config.yaml
crop_scale_min: 0.3
translate: 0.12
norm: "layernorm"
depths: [4, 7, 4]
kernel_size: 3
expansion: 3
init: "orthogonal"
optimizer: "muon"
lr: 0.029
nesterov: true
orthogonalizer: "newton_schulz_5"
batch_size: 128
Rows from block 4, named by matrix and row number. Each number is 50 + 15 x the weight over the matrix's rms, rounded and kept within 0 to 99. All counts start at 0.
# fc2: squeeze-excite expand (model.blocks.4.se.fc2.weight, 120x8), inputs 0-7
fc2.0:43 43 32 50 47 50 49 46
fc2.1:15 47 53 47 63 56 39 55
fc2.2:46 41 41 51 17 51 45 52
fc2.3:61 50 50 48 50 49 49 58
fc2.4:74 48 50 50 50 53 57 72
fc2.5:48 46 49 44 54 39 55 72
fc2.6:24 54 54 68 61 49 24 62
fc2.7:36 49 45 45 58 51 51 63
fc2.8:45 46 47 45 52 34 67 56
fc2.9:27 52 61 77 32 23 46 62
fc2.10:67 40 52 27 48 63 62 59
fc2.11:57 47 53 49 99 51 52 63
fc2.12:49 50 47 50 48 48 50 65
fc2.13:65 55 39 69 34 20 53 50
fc2.14:99 52 56 59 57 44 43 31
fc2.15:78 31 47 52 56 61 50 52
fc2.16:74 55 44 47 68 46 52 76
fc2.17:70 56 52 57 57 59 54 61
fc2.18:32 56 50 51 55 50 55 47
fc2.19:55 52 49 50 82 55 55 44
fc2.20:43 59 52 53 50 61 49 34
fc2.21:57 49 68 56 61 58 45 35
fc2.22:45 58 43 59 60 63 36 72
fc2.23:57 50 51 52 51 51 49 57
fc2.24:60 58 46 54 45 51 52 43
fc2.25:77 50 51 71 79 55 48 53
fc2.26:56 50 51 67 99 48 49 51
fc2.27:34 51 70 59 56 48 52 55
fc2.28:49 43 62 22 37 44 38 35
fc2.29:56 48 68 57 86 59 43 31
fc2.30:29 55 47 51 45 42 60 58
fc2.31:23 47 40 60 57 44 44 72
fc2.32:33 52 61 50 45 66 60 55
fc2.33:44 54 51 50 56 53 58 35
fc2.34:35 53 22 45 48 52 49 46
fc2.35:49 39 53 56 27 51 46 46
fc2.36:47 47 50 51 55 51 49 38
fc2.37:86 55 49 62 27 53 47 49
fc2.38:47 46 31 46 64 65 37 39
fc2.39:51 51 51 50 69 45 62 63
fc2.40:46 46 39 33 63 59 60 40
fc2.41:31 49 49 46 55 46 39 35
fc2.42:60 45 50 47 56 72 54 56
fc2.43:54 43 46 49 48 53 51 51
fc2.44:72 79 45 44 69 62 48 67
fc2.45:38 55 49 49 52 56 55 34
fc2.46:59 48 48 52 40 30 53 50
fc2.47:62 49 47 50 54 56 48 47
fc2.48:91 61 77 22 40 78 61 49
fc2.49:26 40 50 47 56 40 57 73
fc2.50:61 58 75 26 79 58 35 45
fc2.51:48 56 52 76 66 57 39 49
fc2.52:31 52 66 67 49 51 47 51
fc2.53:99 49 51 54 32 56 51 62
fc2.54:74 54 51 65 68 68 51 58
fc2.55:56 48 51 50 42 50 50 70
fc2.56:47 50 50 50 56 49 51 47
fc2.57:11 49 60 24 71 59 29 36
fc2.58:66 50 51 52 64 52 50 57
fc2.59:77 56 52 71 55 49 64 68
fc2.60:66 58 50 35 63 50 42 47
fc2.61:52 50 48 53 37 55 57 71
fc2.62:54 56 45 45 57 37 55 59
fc2.63:36 51 29 56 31 65 68 32
fc2.64:45 51 61 40 23 54 61 50
fc2.65:53 58 31 48 72 64 59 34
fc2.66:38 50 72 66 74 70 56 52
fc2.67:58 43 43 57 58 43 31 56
fc2.68:27 40 43 42 56 47 56 53
fc2.69:99 51 49 62 99 57 50 56
fc2.70:89 49 51 70 84 51 47 62
fc2.71:28 63 67 40 59 09 60 41
fc2.72:85 51 54 57 45 39 54 30
fc2.73:46 52 47 39 46 46 36 64
fc2.74:68 58 53 44 99 46 49 68
fc2.75:37 53 60 47 67 49 65 76
fc2.76:55 49 38 46 52 53 47 46
fc2.77:58 49 52 54 52 49 50 27
fc2.78:60 52 47 50 54 46 34 64
fc2.79:57 56 59 38 99 46 36 74
fc2.80:40 31 58 50 53 44 49 00
fc2.81:57 38 42 82 57 63 74 61
fc2.82:54 52 44 45 46 38 48 54
fc2.83:43 51 51 50 52 50 50 61
fc2.84:33 56 53 55 75 67 46 51
fc2.85:48 61 78 57 61 53 43 42
fc2.86:99 62 59 64 67 43 57 53
fc2.87:99 51 51 62 44 52 50 56
fc2.88:18 40 48 45 80 53 57 47
fc2.89:74 55 42 34 99 37 44 57
fc2.90:42 44 36 82 58 54 52 79
fc2.91:54 41 51 53 36 53 50 46
fc2.92:76 55 50 22 99 32 57 53
fc2.93:55 55 56 57 53 46 53 49
fc2.94:63 48 55 66 50 51 49 47
fc2.95:61 48 50 50 40 49 50 49
fc2.96:59 46 36 53 39 70 51 44
fc2.97:67 47 46 55 51 45 27 46
fc2.98:37 50 50 55 73 50 50 00
fc2.99:53 50 37 47 56 56 47 47
fc2.100:61 21 51 85 99 58 64 49
fc2.101:44 50 48 31 42 36 43 53
fc2.102:59 46 50 52 46 47 48 53
fc2.103:73 61 52 58 52 62 43 58
fc2.104:42 44 51 47 49 42 51 44
fc2.105:32 55 48 29 45 36 69 46
fc2.106:36 43 55 55 28 58 48 51
fc2.107:72 50 50 55 63 64 43 79
fc2.108:84 50 60 53 45 46 70 40
fc2.109:48 54 48 30 86 38 33 42
fc2.110:42 63 41 00 99 56 53 55
fc2.111:48 49 49 50 46 45 51 81
fc2.112:45 39 51 51 38 32 55 56
fc2.113:55 44 50 58 39 56 60 62
fc2.114:57 65 54 55 76 35 70 45
fc2.115:50 49 50 52 50 42 49 61
fc2.116:44 50 50 51 62 49 51 56
fc2.117:36 44 49 50 55 44 45 53
fc2.118:43 48 43 40 41 55 51 59
fc2.119:67 57 47 43 57 54 35 68