A small self-supervised image encoder, trained from scratch: norm layernorm, 4200 steps.
Rows from block 9 of a small self-supervised image encoder, named by matrix and row number. Rows with one number belong to one channel. Each number is 500 + 25 x the weight over its row's rms, rounded and kept within 0 to 999. All counts start at 0. Numbers have three digits each. After the name is the row's rms in percent of the matrix's.
After each channel's rows are labels from the 100 images, of 14976, where the channel reaches its highest value: "peak at" is the part of the image that holds the peak. Only what is clearly more common there than usual is listed. The data: regions of photos with short descriptions (Visual Genome).
# convs0: expand 3x3 conv (model.blocks.9.convs.0.weight, 240x80x3x3, each kernel summed), inputs 0-79
# convs1: project pointwise conv (model.blocks.9.convs.1.weight, 80x240x1x1, transposed), outputs 0-79

convs0.23 123:485496520537512500466528499482501517472485522564500495478506502486476509503459527491462529458475510492484524439499489506458505512507531485478537491477510482514511492485529501452476455487518551495554490538546473513493511513527476522514469508
convs1.23 170:512465488500467487460526514496513504487545488504482492491519462488523510504501495470493501554513488482501522500457504528447447468510451492492475488514510452518518487497471521506479488494465528556520509512475545522532531541518543499532513511
peak at: bottom centre; bottom left

convs0.80 089:499487530522503490530505506503522475498527505510485509514499484504529495524474461541493487501495477477483466499517506482478487495541532523491536528469489570522484520472489513512459488572531522468534476470479509479497513425521462493520499517
convs1.80 112:541511516484509488477508499479487517496482516507506467460482514482447522518532529526543469453525514536534532502512454491486539530493433494502482469487507482522473515476488549485534492477511489503555464523469496499511481501519518510520474502
peak at: bottom centre

convs0.173 095:500502517468491525464545478520487496518486498510506495468533442533496493495445503519505506472474436491491504515532520505500447542545536495521502526449514515512478490504480495507458524518528546494483500540536474492516484520494504470521501510
convs1.173 119:497480502513479525492480544456523439498472507488513513499543458495468534517463520493490502470477509508517532521492525498449494541551480505520547488497521494477515484490483510465497516469493438502538476522507526467505506481531530498532521500
peak at: bottom right; middle right

convs0.48 065:485509462489460511492509501461501548463477465479474505494504520520496547521545484504517517508546507499497494506530466458506537548497459483518482463517561501502504447490527494525552489510440507494501510498500509523484481499475499491480476506
convs1.48 025:515505497488469524487491470531522505518462550513516505455501490506520492481534533497492529519489484500465477451551486483493495457470504539445529499469540510500514455506551504503493480482534451521553501484507494477495526492491495509503533481
peak at: bottom right

convs0.50 048:470521507502492413506486490471533525500531477521547497487483511492489498492455503481524499487558483472521481515484497469538496494447449508465487534489532507509491506472511510532539498523502523517485482520512493488505517473475459458502497536
convs1.50 023:490496478496519460446463518512528479494530474509488484479517502485499506481513533470503516538486471530540516544502468515517447446460557549479506504556478484496481508490555506495522511484500506484511479527494511507528477538492488485502489509
peak at: bottom left

convs0.25 091:465457523504465507441505520515499531490514497465506485502526461487531467539559462524471504504540488471503498469503519486512465474504498493495502493515506519547522512464528493484484491487489532499523525525490529479496515458448504455464513528
convs1.25 105:523492522482528527489528489519486462494487469522501483485493460493498472550543530477525573521489513435514520520494519494522557497477520504510495504527502491475520497513503516464475510487491534503487493480444467472479493535468531489488467493
peak at: middle right

convs0.41 094:496520496476475532499463504526445470514467471451491506479501503464483491507482494503487507482509504474560529504501513491511479518492566483520519501503497478489516513509498480519544533501485519467505492427531498505432501502495466512470530533
convs1.41 071:477497512486525471473466461523492491529526512495456471485482486525492552496504541536473509522505472525520493531489520492507536479545450475518537521484488475478468529509438511475496477493525481527475502526524507470478506483554476523506492515
peak at: top left; top right

convs0.144 109:506452500493541455453472463480453492510544472520493473503494477510523513442492482502471510516494503490528528497484525502511499535516514529491502462486495482454478454492488464460481509508442498508504503551475499470502494531518530485502496529
convs1.144 121:515492529491488512505492552517467533512510470489516537525497457551474474486499483492500478511490546517533468486527520494507487464505454460484484540500517486501559486488487518467503517503523482456501508481460529452475544493515476525500530520
peak at: bottom right; middle right

convs0.22 107:463502492471488511497563526460490508510518512528482558478522473504474479509516506502506434482510469505519448502491498495449502468494505516552549501497469497518502470522538481496491495480472494512524509515530470543512545480485511518528511488
convs1.22 128:515525510501539486526454492504501475530491501519499495514514475477500454458496489477518540477482481478498456499555532488487516510497490524520481458471511529490519485522524554498485498468553467488494510466523477494471487504546526487525556472
peak at: centre

convs0.227 048:531517523495484422513496505477514504480532522512556508524483499500510492448541563475505467479496476458501502502512518476555477488542476470463465532509492463503526493486507488547485516485511497520512487501492478508503487490520527493504491539
convs1.227 022:511505460521486505474493504490550491479504493475508551479522507471522468513478527596499507514485504502445514480529495486486481493495489497448541492535493498501476524495489517463499546528524461498511486492518506486474528480464479529519529481
peak at: top left

convs0.211 104:503443522520534466511532476501522512529516466503509545487468507476524452541448527483517474530496485503494497513462481468536527519475479522505472491550516492539488501499507477474468513509507514521493526482465445491533523484528488522488489491
convs1.211 134:514517490515496522482502502476520472528526503558519520525563517452503564506437500501512504450504484490473521485514517477504450484466501510493494532501497478495504522519522511497479458500465473492520466498466550468494471495499490521520519524
peak at: middle right

convs0.153 043:520496546471491468496474513533502517472467475461534526518499479470475520469488530504484511488548480480530493507530496454503516536529482467443502542531544489516485507489523513535522527471477516506502493459502486511471468483472532498469520518
convs1.153 016:506517483473494510497498570500506482490526528515457505515533480484519510489499546490519528486470480495495524457495468486457551524485497489471456519456526474477528529544483473511503503460530468483504476500550501516465484529507473534496507507
peak at: top centre; top left

convs0.229 161:516518516535487499528515487477504512505485520504507512507518537512455476533489479467498493549478450494510487522528502518478478501495471534528503486508513483524558509499482489510461478489457458468470519466474439541490466505494517486497555463
convs1.229 130:476518478519480486491489469485523467523505484481533530535505499515525482505555502495482532575513456524511479512503479444495480482493500511520460490542499468500487500462478512509508509526540482471454482523505491507473569509529523497496507484
peak at: middle right; top right

convs0.10 060:501496500464493541488468527508524441459479522510482447470468469512494499497508531475445470477481496536533508508511506511491477514488460533473484531539486523471518492529527568507513524505463522511514487518506509543501478523516521486496491513
convs1.10 040:516486497502462507460479475491481517526520538481513506527532474497497511480514485498507523460527461502507495528524453481460461488480493470488479480533544556542503467466520497498506502514486490478490548501478458522482506500526533512502569524
peak at: middle left

convs0.31 099:540492475519526503469465483506489561475535481477497504476504481468503485532494497505475508491468496536515519491519479533530499508525527521473521511538511515524507475517468522454423501478548505504475528514455456508498501489472490507492546487
convs1.31 111:492498477537494548501485535462516512522522499527476453502496499509482482484496538518531527512488526490511500528502479476459508510483465533481465511445470484509509469546510528478539526464495498555492498482447539464502518527488475506500491531
peak at: bottom centre; bottom left

convs0.33 073:470545500491505516498501515506483515474479495474497491526525500494478522491548532484470487473527487475504457512491501521502499513518489464485494482490504496458423421504534485501508509478488532526504488460540497466483495515539501512565469497
convs1.33 047:506492515490466499527516548544531531518508476485499500492518522485495536537493478486504518500504516497494546525510526538471476527490456499517485537441529493443502505473555497458468499487464508479517477493478538458466494489492489520513501467
peak at: middle left; top left

convs0.230 102:512531485468488547457493520514525466480460521502453516461504531510509553507490502517521539480503531470515504477509484524479444531562491475511484473501518486501506474510470478532546488520521503526460506530526487536505470505477492501487516494
convs1.230 116:477522517517509469463479463504497456471456525497537527532495483532499501516460470567466510514492514465546533535469479490503532521504531504494504517464513490486482496568482482516479486535522484476496511522505477495480492532504513475492523479
peak at: middle left

convs0.217 057:474517527479492503493460498485557474532517481507533512527489515543506489472487521503525547480501461496525496508486558491484523507470528525465498485532510511476464492511512463561545495505494523484487482445493464490494511470499448486496516492
convs1.217 026:526480477508495547509489523486491498505491504520487537441525509468522516499486491486556505481498495516559499520558511518495547468523508457459516495511524509499499536518531467480488488465526514493487475454480482443479468495512521501501535504
peak at: top centre

convs0.90 068:484471487504477539500507471481504547479511503503465486512474470497512514528525521511506502451505462464480501555473512528502492525534505546514463490543479511481508490542515474554492544510523508453492477485516492508483485491497466508480463448
convs1.90 050:505475506528480462486500490537513502497529520514489475497480513533560493496507474517523495523479524518515462521521505503495481479478521438513508542524494498460493562455490500537481481447471504458462479508512494490527507521519501465471546494
peak at: bottom right; bottom left

convs0.225 122:500491505504495527515489487503516453514506489497509479509485460489496457436489481482480471486483553521454511501483472521502518477490515478459511499490520540519472504520517479469495529531503511534534520517529580533513538497466493488526455491
convs1.225 154:525452510516536490481486519491470602509537462531475504519482538490523492513481503474511496540497509510513461498535500452487472514474512502499509485513527549459497505539495527503501504506498500482510480487519446505496505478491459487473489499
peak at: bottom centre

convs0.30 089:510520487462490502479517493544472511545436464492468505460545485471498461496470476515487453505514481510503463500477519459512508489496528480491483518519482478514497499494528475497520465509536476533513502480489477456553512535519551510503514476
convs1.30 104:499520489464454478464461468510467482548519529494468518486465483505521518538467524519494513501535535541456489486531488504508492522482510530519493534490496506493523504516491523464489438483489489526489520543538510501496527471483502518447494535
peak at: top right

convs0.226 073:556501462508472529510531497478527478460498487450535528492484543487514501511498540541525513525530524498503500501457481488528480538514463485473448519526486504509529462530473481516495476499513504498514516506475538493502489506537451501532539499
convs1.226 048:488534444471473494509517543524472489531533499515474488490493538514522458505498504477526464491517487504546484475523476499445529544523485499528524490486494519542454523462486528501528497511492529510496448525495511503497480493517450475530505484
peak at: top centre

convs0.44 080:537484507522492473490503461498492513450511510512527510507466515549495505507535510523481493493502457459504512468533483460515516546530488493505480491531494473489501485488527479585525505502498500508503477475510513502472447471463509554469521479
convs1.44 032:522513496487523470533494473520490539518473502492517544509449517482428488507478522502497526539502476496501499493459479519488495501483474510450532506464495533486550514497537549431500464522495480491512527501512488507491500539480508499508518530
peak at: top centre; top left

convs0.1 126:504460528490458475502468480525496526520486481474487544511498466512486489528496456540540457547502502505483497530512519499485463437505507511508534505521426502505495479512501474459520490473495498520497495504544499533510466502481483485506458476
convs1.1 144:561507519518520511508484491496535544515486475460498512505478524506532514502532482497553520546515475463484500474507483529525485520504504504502538471474441473495508467489481482484493485492462464501456466472510505538508487540456518478534484515
peak at: middle left; bottom left

convs0.32 116:436458481500454495497543497510510514514507471476505524531465508532516514539448491481492470530480503484494525493455513473478526472535511478484482515543508489499502501569522454460491506532471500483519489494495472519504513494517535507536504499
convs1.32 144:501457537481563506480431506480448517506524533471483484546487495522530474488482485512498481490493533516482509514508543495494506475470480484499504543486475474499522489506446491513492521472487483492496532523505545488517526530466513484550491507
peak at: top centre; top right

convs0.99 080:497516508521513506500469475585501500491492503492509495504469561540522494489499513486530495533514515494506503486470492462457484504470523495482467477509505498473523485532439488542495484544463458486494497499544531517505492478487544524483476475
convs1.99 060:450465496479528489480515484456504483510513506465510466527503522500529464468527563529494476488498469519538482507503539510485499482494497485523478541505481463526503545493451521448479519515499478483477492495535503490531493497518469522474500553
peak at: top centre; top left

convs0.27 052:531526539514510544527521489511545461448504471488534531535499491517476501489506540466494543496503452469498503510468474526494492504500504504495466506490492516463464483482510470540536459477525518490511466477501486540462451498497500532481488497
convs1.27 020:498527462513536467470522488496488490505480523488513526460513481497484476525510515486541522499489499466526500519504529514502504449547515496481509494553452489496504460475467549478515531473492448510519519509501532536530479484496470515472465544
peak at: top left

convs0.205 109:465480482486516437503469542533516480485489518546533492538509489492492533545480459524505540518518506494490508481461503433449509507508499514512481495508491532468526480482502489534517499491490478477478492519450500507517453482503522473512465501
convs1.205 067:476494522465530504491507480481551507480490468515542519534471507502479502474535468502527504497508502508501460508506532494534471507512500453510521538471502482546483463502527446436528477538503474515494494452485536475485536509511500520522518509
peak at: top left

convs0.234 121:475504516529508525480504482492496541531459519523496463477451536505515498466521488486498490515487515501502488554492476510502523494508447487487509481516567511477492461470537517486495497533527494551490520540463500500511552489545486511517461484
convs1.234 137:481466522518506521498485483494494538530482501468508480523505523479496524527484473487452496493497436466497492477511492557519520515480486497517540499454526543542454495533520509483470512498475538495526554499492457511543491496477509505466492479
peak at: centre

convs0.78 090:533481531478510475519462505475464499505472481500566500476524523490473508470487543539474478470530450466549462509487524479522487497476545530511500497497515501517470518523534488455501518503514498510495439511474487541488508475511498506518496484
convs1.78 131:507450510534529486506472501481491461514510529531507485474495525495485506441457495524522522527485506498491550475462524484542497469512475518515526526458459517508497486499497479480522487504515430529489541505476494548482519514492529490506518527
peak at: bottom right

convs0.62 129:509519432509485489522487495484528507499491524485470496502508541477496480507524503580481510534498515499516477496485485517469555524497481467499471525448498504514474549523461517498438497492470511494529541497501508517473522528482474522508522510
convs1.62 125:507510501469523541518501442502488477492553512497435485493466482525516504521486519491521535478512484536540485500515454538486469518504495508531485463520496451524496548490519509507479450487486507489486502491481496530493503547484530485524471536
peak at: top centre

convs0.123 072:495561506502442484486484478526539495513496476471503507536486556520493506502485519468486492485511458490504490552481507520505457506532496511488464535516545479461462509514505492509520482511475493520440518485527541510472506521504456523489520479
convs1.123 028:487489535492543509460502478525508503489534498500502431523520493501533502470504473476501497522520532492475496491439551470563481478517541467467485494470515493497510483503520486485476502485540541511483504526518535491476501499505536467467514526
peak at: middle right

convs0.136 137:495487524511547515506465457488524495526531497487485498513493469521535500509549476507516491519499544549481512499515507514528505491500457513489479508481511521503487494458467499480515504504462507557459511474438564526535526536491509476510503474
convs1.136 133:494495522516485509490504497467483481479523507529487478499493471467498472528573501493492536525508485521560503526532494498481512496505501479495525455501471491545544506484469474504474491513469531463514447541508452511532461524507531501511463503
peak at: top left; middle left

convs0.56 133:501517485499442500506517529508537528499472528521468500473521536540471525541491512535491487508492446445511474487496529551509510504517463546507527505478475499527537513486485504513466454465493456475533511493506471486490480482480494499495503472
convs1.56 156:499496503527572475479510453544513522503514495479465514469495514491500507536451506492502528533476508477531516504448494452494509516498501490507513505531536563508474500512498531458515519520485491489529514502498466471496532488487454475452490494
peak at: middle right

convs0.67 073:489461491468495479498504503484496499488519495489538474521504535593487472448455518498506523506539519465492512493487469459543495547515475497511423520530517512502486495494499502520517499479515532513517528507473482492499504495473466513506521493
convs1.67 023:522541517491524458543512501469472507501530489474495505495461509483447460469486461597490532513491503507481496499503474502464518532501473497459496491496513497536549500514495505513489528515504470534482485487510506511489502484488486510519513440
peak at: top left

convs0.55 055:502541500541501504498489451516466460470518505508502484533487514513461484545516482485487515525497466495532487499561529495504490482534504506473498546550491515479504503484521503531522521477475509531511512473529490505435447514481529543480505503
convs1.55 036:524502527525475475514455470503472501502483509476489509502504441507483453544501513459535523532511442495541488485483496516443509522486486535513534517522517517481556477472489503514501527515500500498528488518539484507534480537494476513463494478
peak at: middle left; bottom left

convs0.237 100:516524526539457524528492502494452535526542469485518478493494502494532469514513465480491539534489510477510474497499452494502511502488525506529482479472478535497479481479526501482531499485527518452458464529481550506521454462526513513477477507
convs1.237 102:545512508550554447541495502512512470520481490473498472481516498531531511471549504475527541494489519470493498484484498475448470533488509505517502530527455544491464506458519496535484505473488462496506510508459490483491495510512521494502509464
peak at: middle right; bottom right

convs0.163 104:512501469484484488479507494501499511535467471519489479513516492466540468498471457512540451484503548499475520464483475503564533484476499486530496487484497502511472515529474482467560514532541537531472469509509525476486515488524499510521477528
convs1.163 140:540543516484460495482444472441518489521540484552496523502460500495484495494549507501458494551521470527509502503507487508519545483484532510544481484484508463480487496493523544492520520486523498464476485499494490518464502502474499479479529515
peak at: middle left; bottom left

convs0.43 100:502512481501509537537482511477485484507463471505503496509479495498482499489484470436493526527538499500458486469502523551486509502466542467476441471505487511488481526476495469440482528480530472496494527489517513499504503561496536476510461506
convs1.43 133:484485448487472491478501517485507543499490481474487524504581504533520499472487549514513501514476453503496491525506531496502443511511512533512495508486545483473533485507526494514529509477492491531507473547492479506492519439484523493471507457
peak at: bottom right

convs0.53 084:500533474526498503452530476488538486510486513512533536480481521510494522481470460487458514508497478503522507451513497534474491525517493456467492448456527489505505506492478506505523478541530500528485482492481488527500501423550501510483505536
convs1.53 130:522476475489498534480449523489486536483493513513503453537521494508455455499524488516506508469513490533469489500505531516503496512451479516520500544502545512499505494521491471520496487429478572475495512542514543486485510501480509518473501486
peak at: top centre; top right

convs0.135 056:477495490495487491500441513512535461490523492497492518542501531538476488517536492417508503511541530477499467512556513497483482481527448526498482498502466491497521448507519488532530507512503527524523557497487510504516489487510500509462504490
convs1.135 025:537503499492494486570497447512500462544533499494509462489501496518475503522504501531481513522517463507505487512530491519519580494492504497513520493478505468502478452506514500484501500473538504470526512517543477477454493481515479473491550461
peak at: top left; bottom left

convs0.52 077:533497536507531477459506494480505464488491543500479486531502512562487511504538524532504474478467494504537500546487479499529474498466506481484509466519518467444477506552522538480506496533507505522493465517480488523483464520470474482484526532
convs1.52 053:521478505509444511469501533486525510534498510489505448478532471486436501478531541501535492531526490502553467509484498499475510527504476477472510487477485536516501459509466529491502471488517526497521536506511468493534553502485533489498471522
peak at: centre

convs0.222 137:462491486530507516517481501488539476523511478476455500480490494465496530444497481511468484538456510516503513528515517510492504519487495476542526511501517482500478553497500564522443527508470500497505538525519526504507542546461472522482494490
convs1.222 105:475499487485510490525486481495510501526506498537480524487495517539504499453539502511497502511463460468505459484513489504485548522479471507491509489556564476517530521472507500590520454503486510488480485495511503471454467514502483484515509486
peak at: middle left

convs0.3 126:511470544488533519501476538519512489486505467509464470523492511491470496460503478508562483500454519527508512467484496487549526496499472535502513472504499466485465532488509497470539517478527468548521511506501535472538508493509510438514513478
convs1.3 122:526501506494560464530480508506508473466482498505514531497521497531546542483557477507510527478494491511491480510494484496502475516477503510509481467508484453544465517514512500494476473527506464520521445495490521492509427484538455505515526506
peak at: top left; top centre

convs0.71 090:532482499509511504519449450492464492517515500443540508502520505463479454512535505493538513509504489480520469507497552483536463503495526519553485497502496513509471491514547488492529499518463466482460489486476501547490473501472475540490520508
convs1.71 036:514510485502538490523444502510523517489466493461476513515520485467487505479500547514541461479499517509501505481522526526511560516500506542533448514490449513457481493522485528470482497535507510505445504506517514503505491479465491537521454513
peak at: middle right

convs0.199 109:521541539521511552513529480460521481501530497529486468482477505511468488477497510474524515470500485454493492463527500545500537491547517472523506457450556481472514506482467511489475513534530496481543516503487489490482480492531502481528505491
convs1.199 132:480542486457476498501479499542501549508549519489563475496493504532510492493523517469503532510525539535473479473441486546513487502477487527509514488520518510503510513488485483516497483491487505495480454448515530496491506467536450484483469493
peak at: bottom centre; bottom left

convs0.58 127:487508530475515505475546484537489487487510506482499549481473477497507487473506478480505477479485517491490558541500502476481534470469465528516530473492492532552498520518499507429482517485510497472467503486524530511511527463495479519479435485
convs1.58 145:538511478497564467486524461473542474465516460481497508513498517519501537505520488532516493477490524488488544445477505509480588509510492473502467509476467501498519496495498501517495477473520525508490543469521499503471494495455528484499483511
peak at: middle right

convs0.164 061:508556514532505531474508506491500500537507499473535505507447496507522504532523550513458471497502545479497525520499490515479465568484500516476500560502498502496545470498477521520479541481516482545472525489504495491455485526477493518495496487
convs1.164 047:499517514507526508472471467535495512488479489500521510516541462497444464508486484474508503486462512519481504512445459521551490447488470509530515503530515506496508517517509548500518520529506514474488495559481471516478498438497542518510513515
peak at: top right

convs0.11 077:483512481452544487502476531532528521515524470510535483511555508550522474530464459529552524507482478459522501500496495480480512524470531469521490526531506491482491470457535498513478545535485504475525504465483507490485496508480494512480515512
convs1.11 054:490502486467531491503531476513526517457468551509543522513508488507499519467533500511484519500515510536500476491506493479507492518523500472496493550483465464509486490506552466467481525527532514487497482438515523443486531491515510487546459467
peak at: top left

convs0.180 112:524455481512479503501529537484513519511486534473450479535546515476480502505473440502549481490457520461453497459503490497517523513501491506535515502500489496439448503480480529500506482495507459535488484508496486507491513490513502490495551478
convs1.180 143:510531515499470475511488528519541544502523496486501515505530471491498489529518454467519526469446522480533466502474509488479479476457507519528476530495535535500480506482482516535520543537510486475488489454504530524473490486532486486440510479
peak at: middle right

convs0.239 111:427538464462500462492502493505509492503458495511505536490456506478520503489498485525487508538477457507467517524490492493495527517505505446516545514519519562506499504452540517466502502498519471509499498477487501544506516464518497544533493494
convs1.239 159:494470510446517527507488500484488491500499498478477469499457510496486532443475490499500489441487457521501508562516491496525499489462500521500511540457497524483514465527516522509518505535513524511519522475506550522502519451547520531535495483
peak at: top centre

convs0.191 085:481471518489519517492506556470484463507533512484489518499507546493503519591493505477485492462538526471528466467465497495510482462531485475490522497527468491506487537489522511525451529554499528504499482506495507538486513494512519520497481496
convs1.191 125:491501483516525442509489533454472542514494477563504476498495521474492499529485517494470539486541542483538468488480510491523515528549533490515519495489474518467510482509495483534541493477490454506471500532523481480492504495457515464479516485
peak at: middle right

convs0.218 106:511498478449559479482531485462498537468506526478513463530495543508513504509575476515484504478531521500497475537509485471484505482520467497466517486478502510485472490459477542520459509505531478508510513526482509461527487515467518480488471506
convs1.218 083:484502509493470503504490509550518496544482522513466456548485504429556493460522484523509491491456514516502502499513514487488499504465487507451531499454495497518495548482473490500535484480525521547506529464502492464507534480497505506504508538
peak at: bottom right

convs0.160 100:468542514522508506480490498500530456467493522503484473501463487527479517511479480492438498530521546534530474449517500519471513515535473474471516527510518522539507498477523491552498464516535464531472522533531510519517513481494509512534511512
convs1.160 100:502502485517459521499471513478509546490510478491515500544492549495493486511489501549520499521538491518528501476460497509489459456486504488489530486490455486466475466485465516533468566535511481534509481514494489489512466504555548507518484497
peak at: bottom right; bottom left

convs0.37 132:476511483530505484476542507489517529494459548426464493452487485508486511464476512481490529505483471509514498464496479549455505521550493506466532483521506521520496493484507510536486498534513476483473532532481489531504499457520501524530501518
convs1.37 136:464537479502469506488515517516485471472521509506469494522508496478484468496527497524501485477459476508516486493521508500459529487490497479479486518490483483462534481528482511500499516474476548516538487512446569576527489539508533495470521527
peak at: bottom centre; bottom right

convs0.146 079:507493477521411499498516518484500444483521520526438482493490490488477501505481512491535544504479495480556475484508512497499515454475523524524507521490503491489536498502501454536509513530522508500501532513537481519508456519537485526467480490
convs1.146 052:471513488494536470478530476538525518514508452500466513507481524503475491517505518471494536475562501501545494489505499504495447484512503533515490430494507498521501485478496482556498524464465526538484452489505477530518488461494537500503503498
peak at: bottom left

convs0.107 134:484509515509488500480488513465482493496479511487500508448479537463478513495521499514426496498465535511510457479527503549488528516516490482527548450486507445513485525487488484510471471487483492486492491502508491511502460540516467496492572519
convs1.107 117:525508461442532518519522503447520520518502503527489507529488480482487467512528503504522494486483471530512441512502485521523539467534501544484485482509499473489505472487479488490491488514500523499458523491520545545500546510485483446546473481
peak at: top centre

convs0.108 091:474520446496500492505460537538477520556475491525500502471496502527467541449489503547550508478494494514503531499510525491514507463515430550481474502508482486485520494543486513521494553513478497490474494513500499500500525504485512530471515512
convs1.108 052:516514469501497475515478505505532511478490499534530503520469543474520506476523487488541558498542511517532453466493452534503480531494487497499470493492538513489521497496541511476495470524454497485478496522441519511485518545487464473489516462
peak at: middle right

convs0.121 078:461505507527496486460497494515455503517505497495498487541509530501527510426506502523471522510512487493475478498469528463531503524492477492511498463474494457492546442475497475535486512503524545495480537506551493503455462490510542521506505505
convs1.121 050:506481515499484490474547486479511492502501533530527529485535529509524511461512459538563523486467510479474528506520498505474517518521481491481520465456493495526503448454453507490476490525560497509502486488508491471474535489517521525518470526
peak at: bottom right

convs0.81 113:477486518478495486471480526488480481499503510558481464497519494522541494537491481515530482497507572558511441486510491520543515524475481465494504542461539484497484495498507486513518491485487533525536474457515472491488504513542490496513521524
convs1.81 108:543574490510487498486493507500519487479480465542504485517516514505486503471509472508499527472544526486504479542505489484444474495474491545488529538479547479518474502450494461508505515520503487485528495500505519512476468471559491489489529466
peak at: middle left

convs0.103 106:475489489531518443475497495517486500532492481544542495502489497523514516466514502540514490509509506491487517516487467472544476488449506540451482497484509511494512468448481503460488481484526535539525516481481505486492484489497485504582538491
convs1.103 042:515498467526497517505490456463487488503452502484521449516483515501521483457483502531530527439496510513461515419536479529524500485482516523500516525486509477504527509492503508488494509503520519464564475488516531493479501513475525530519529508
peak at: middle right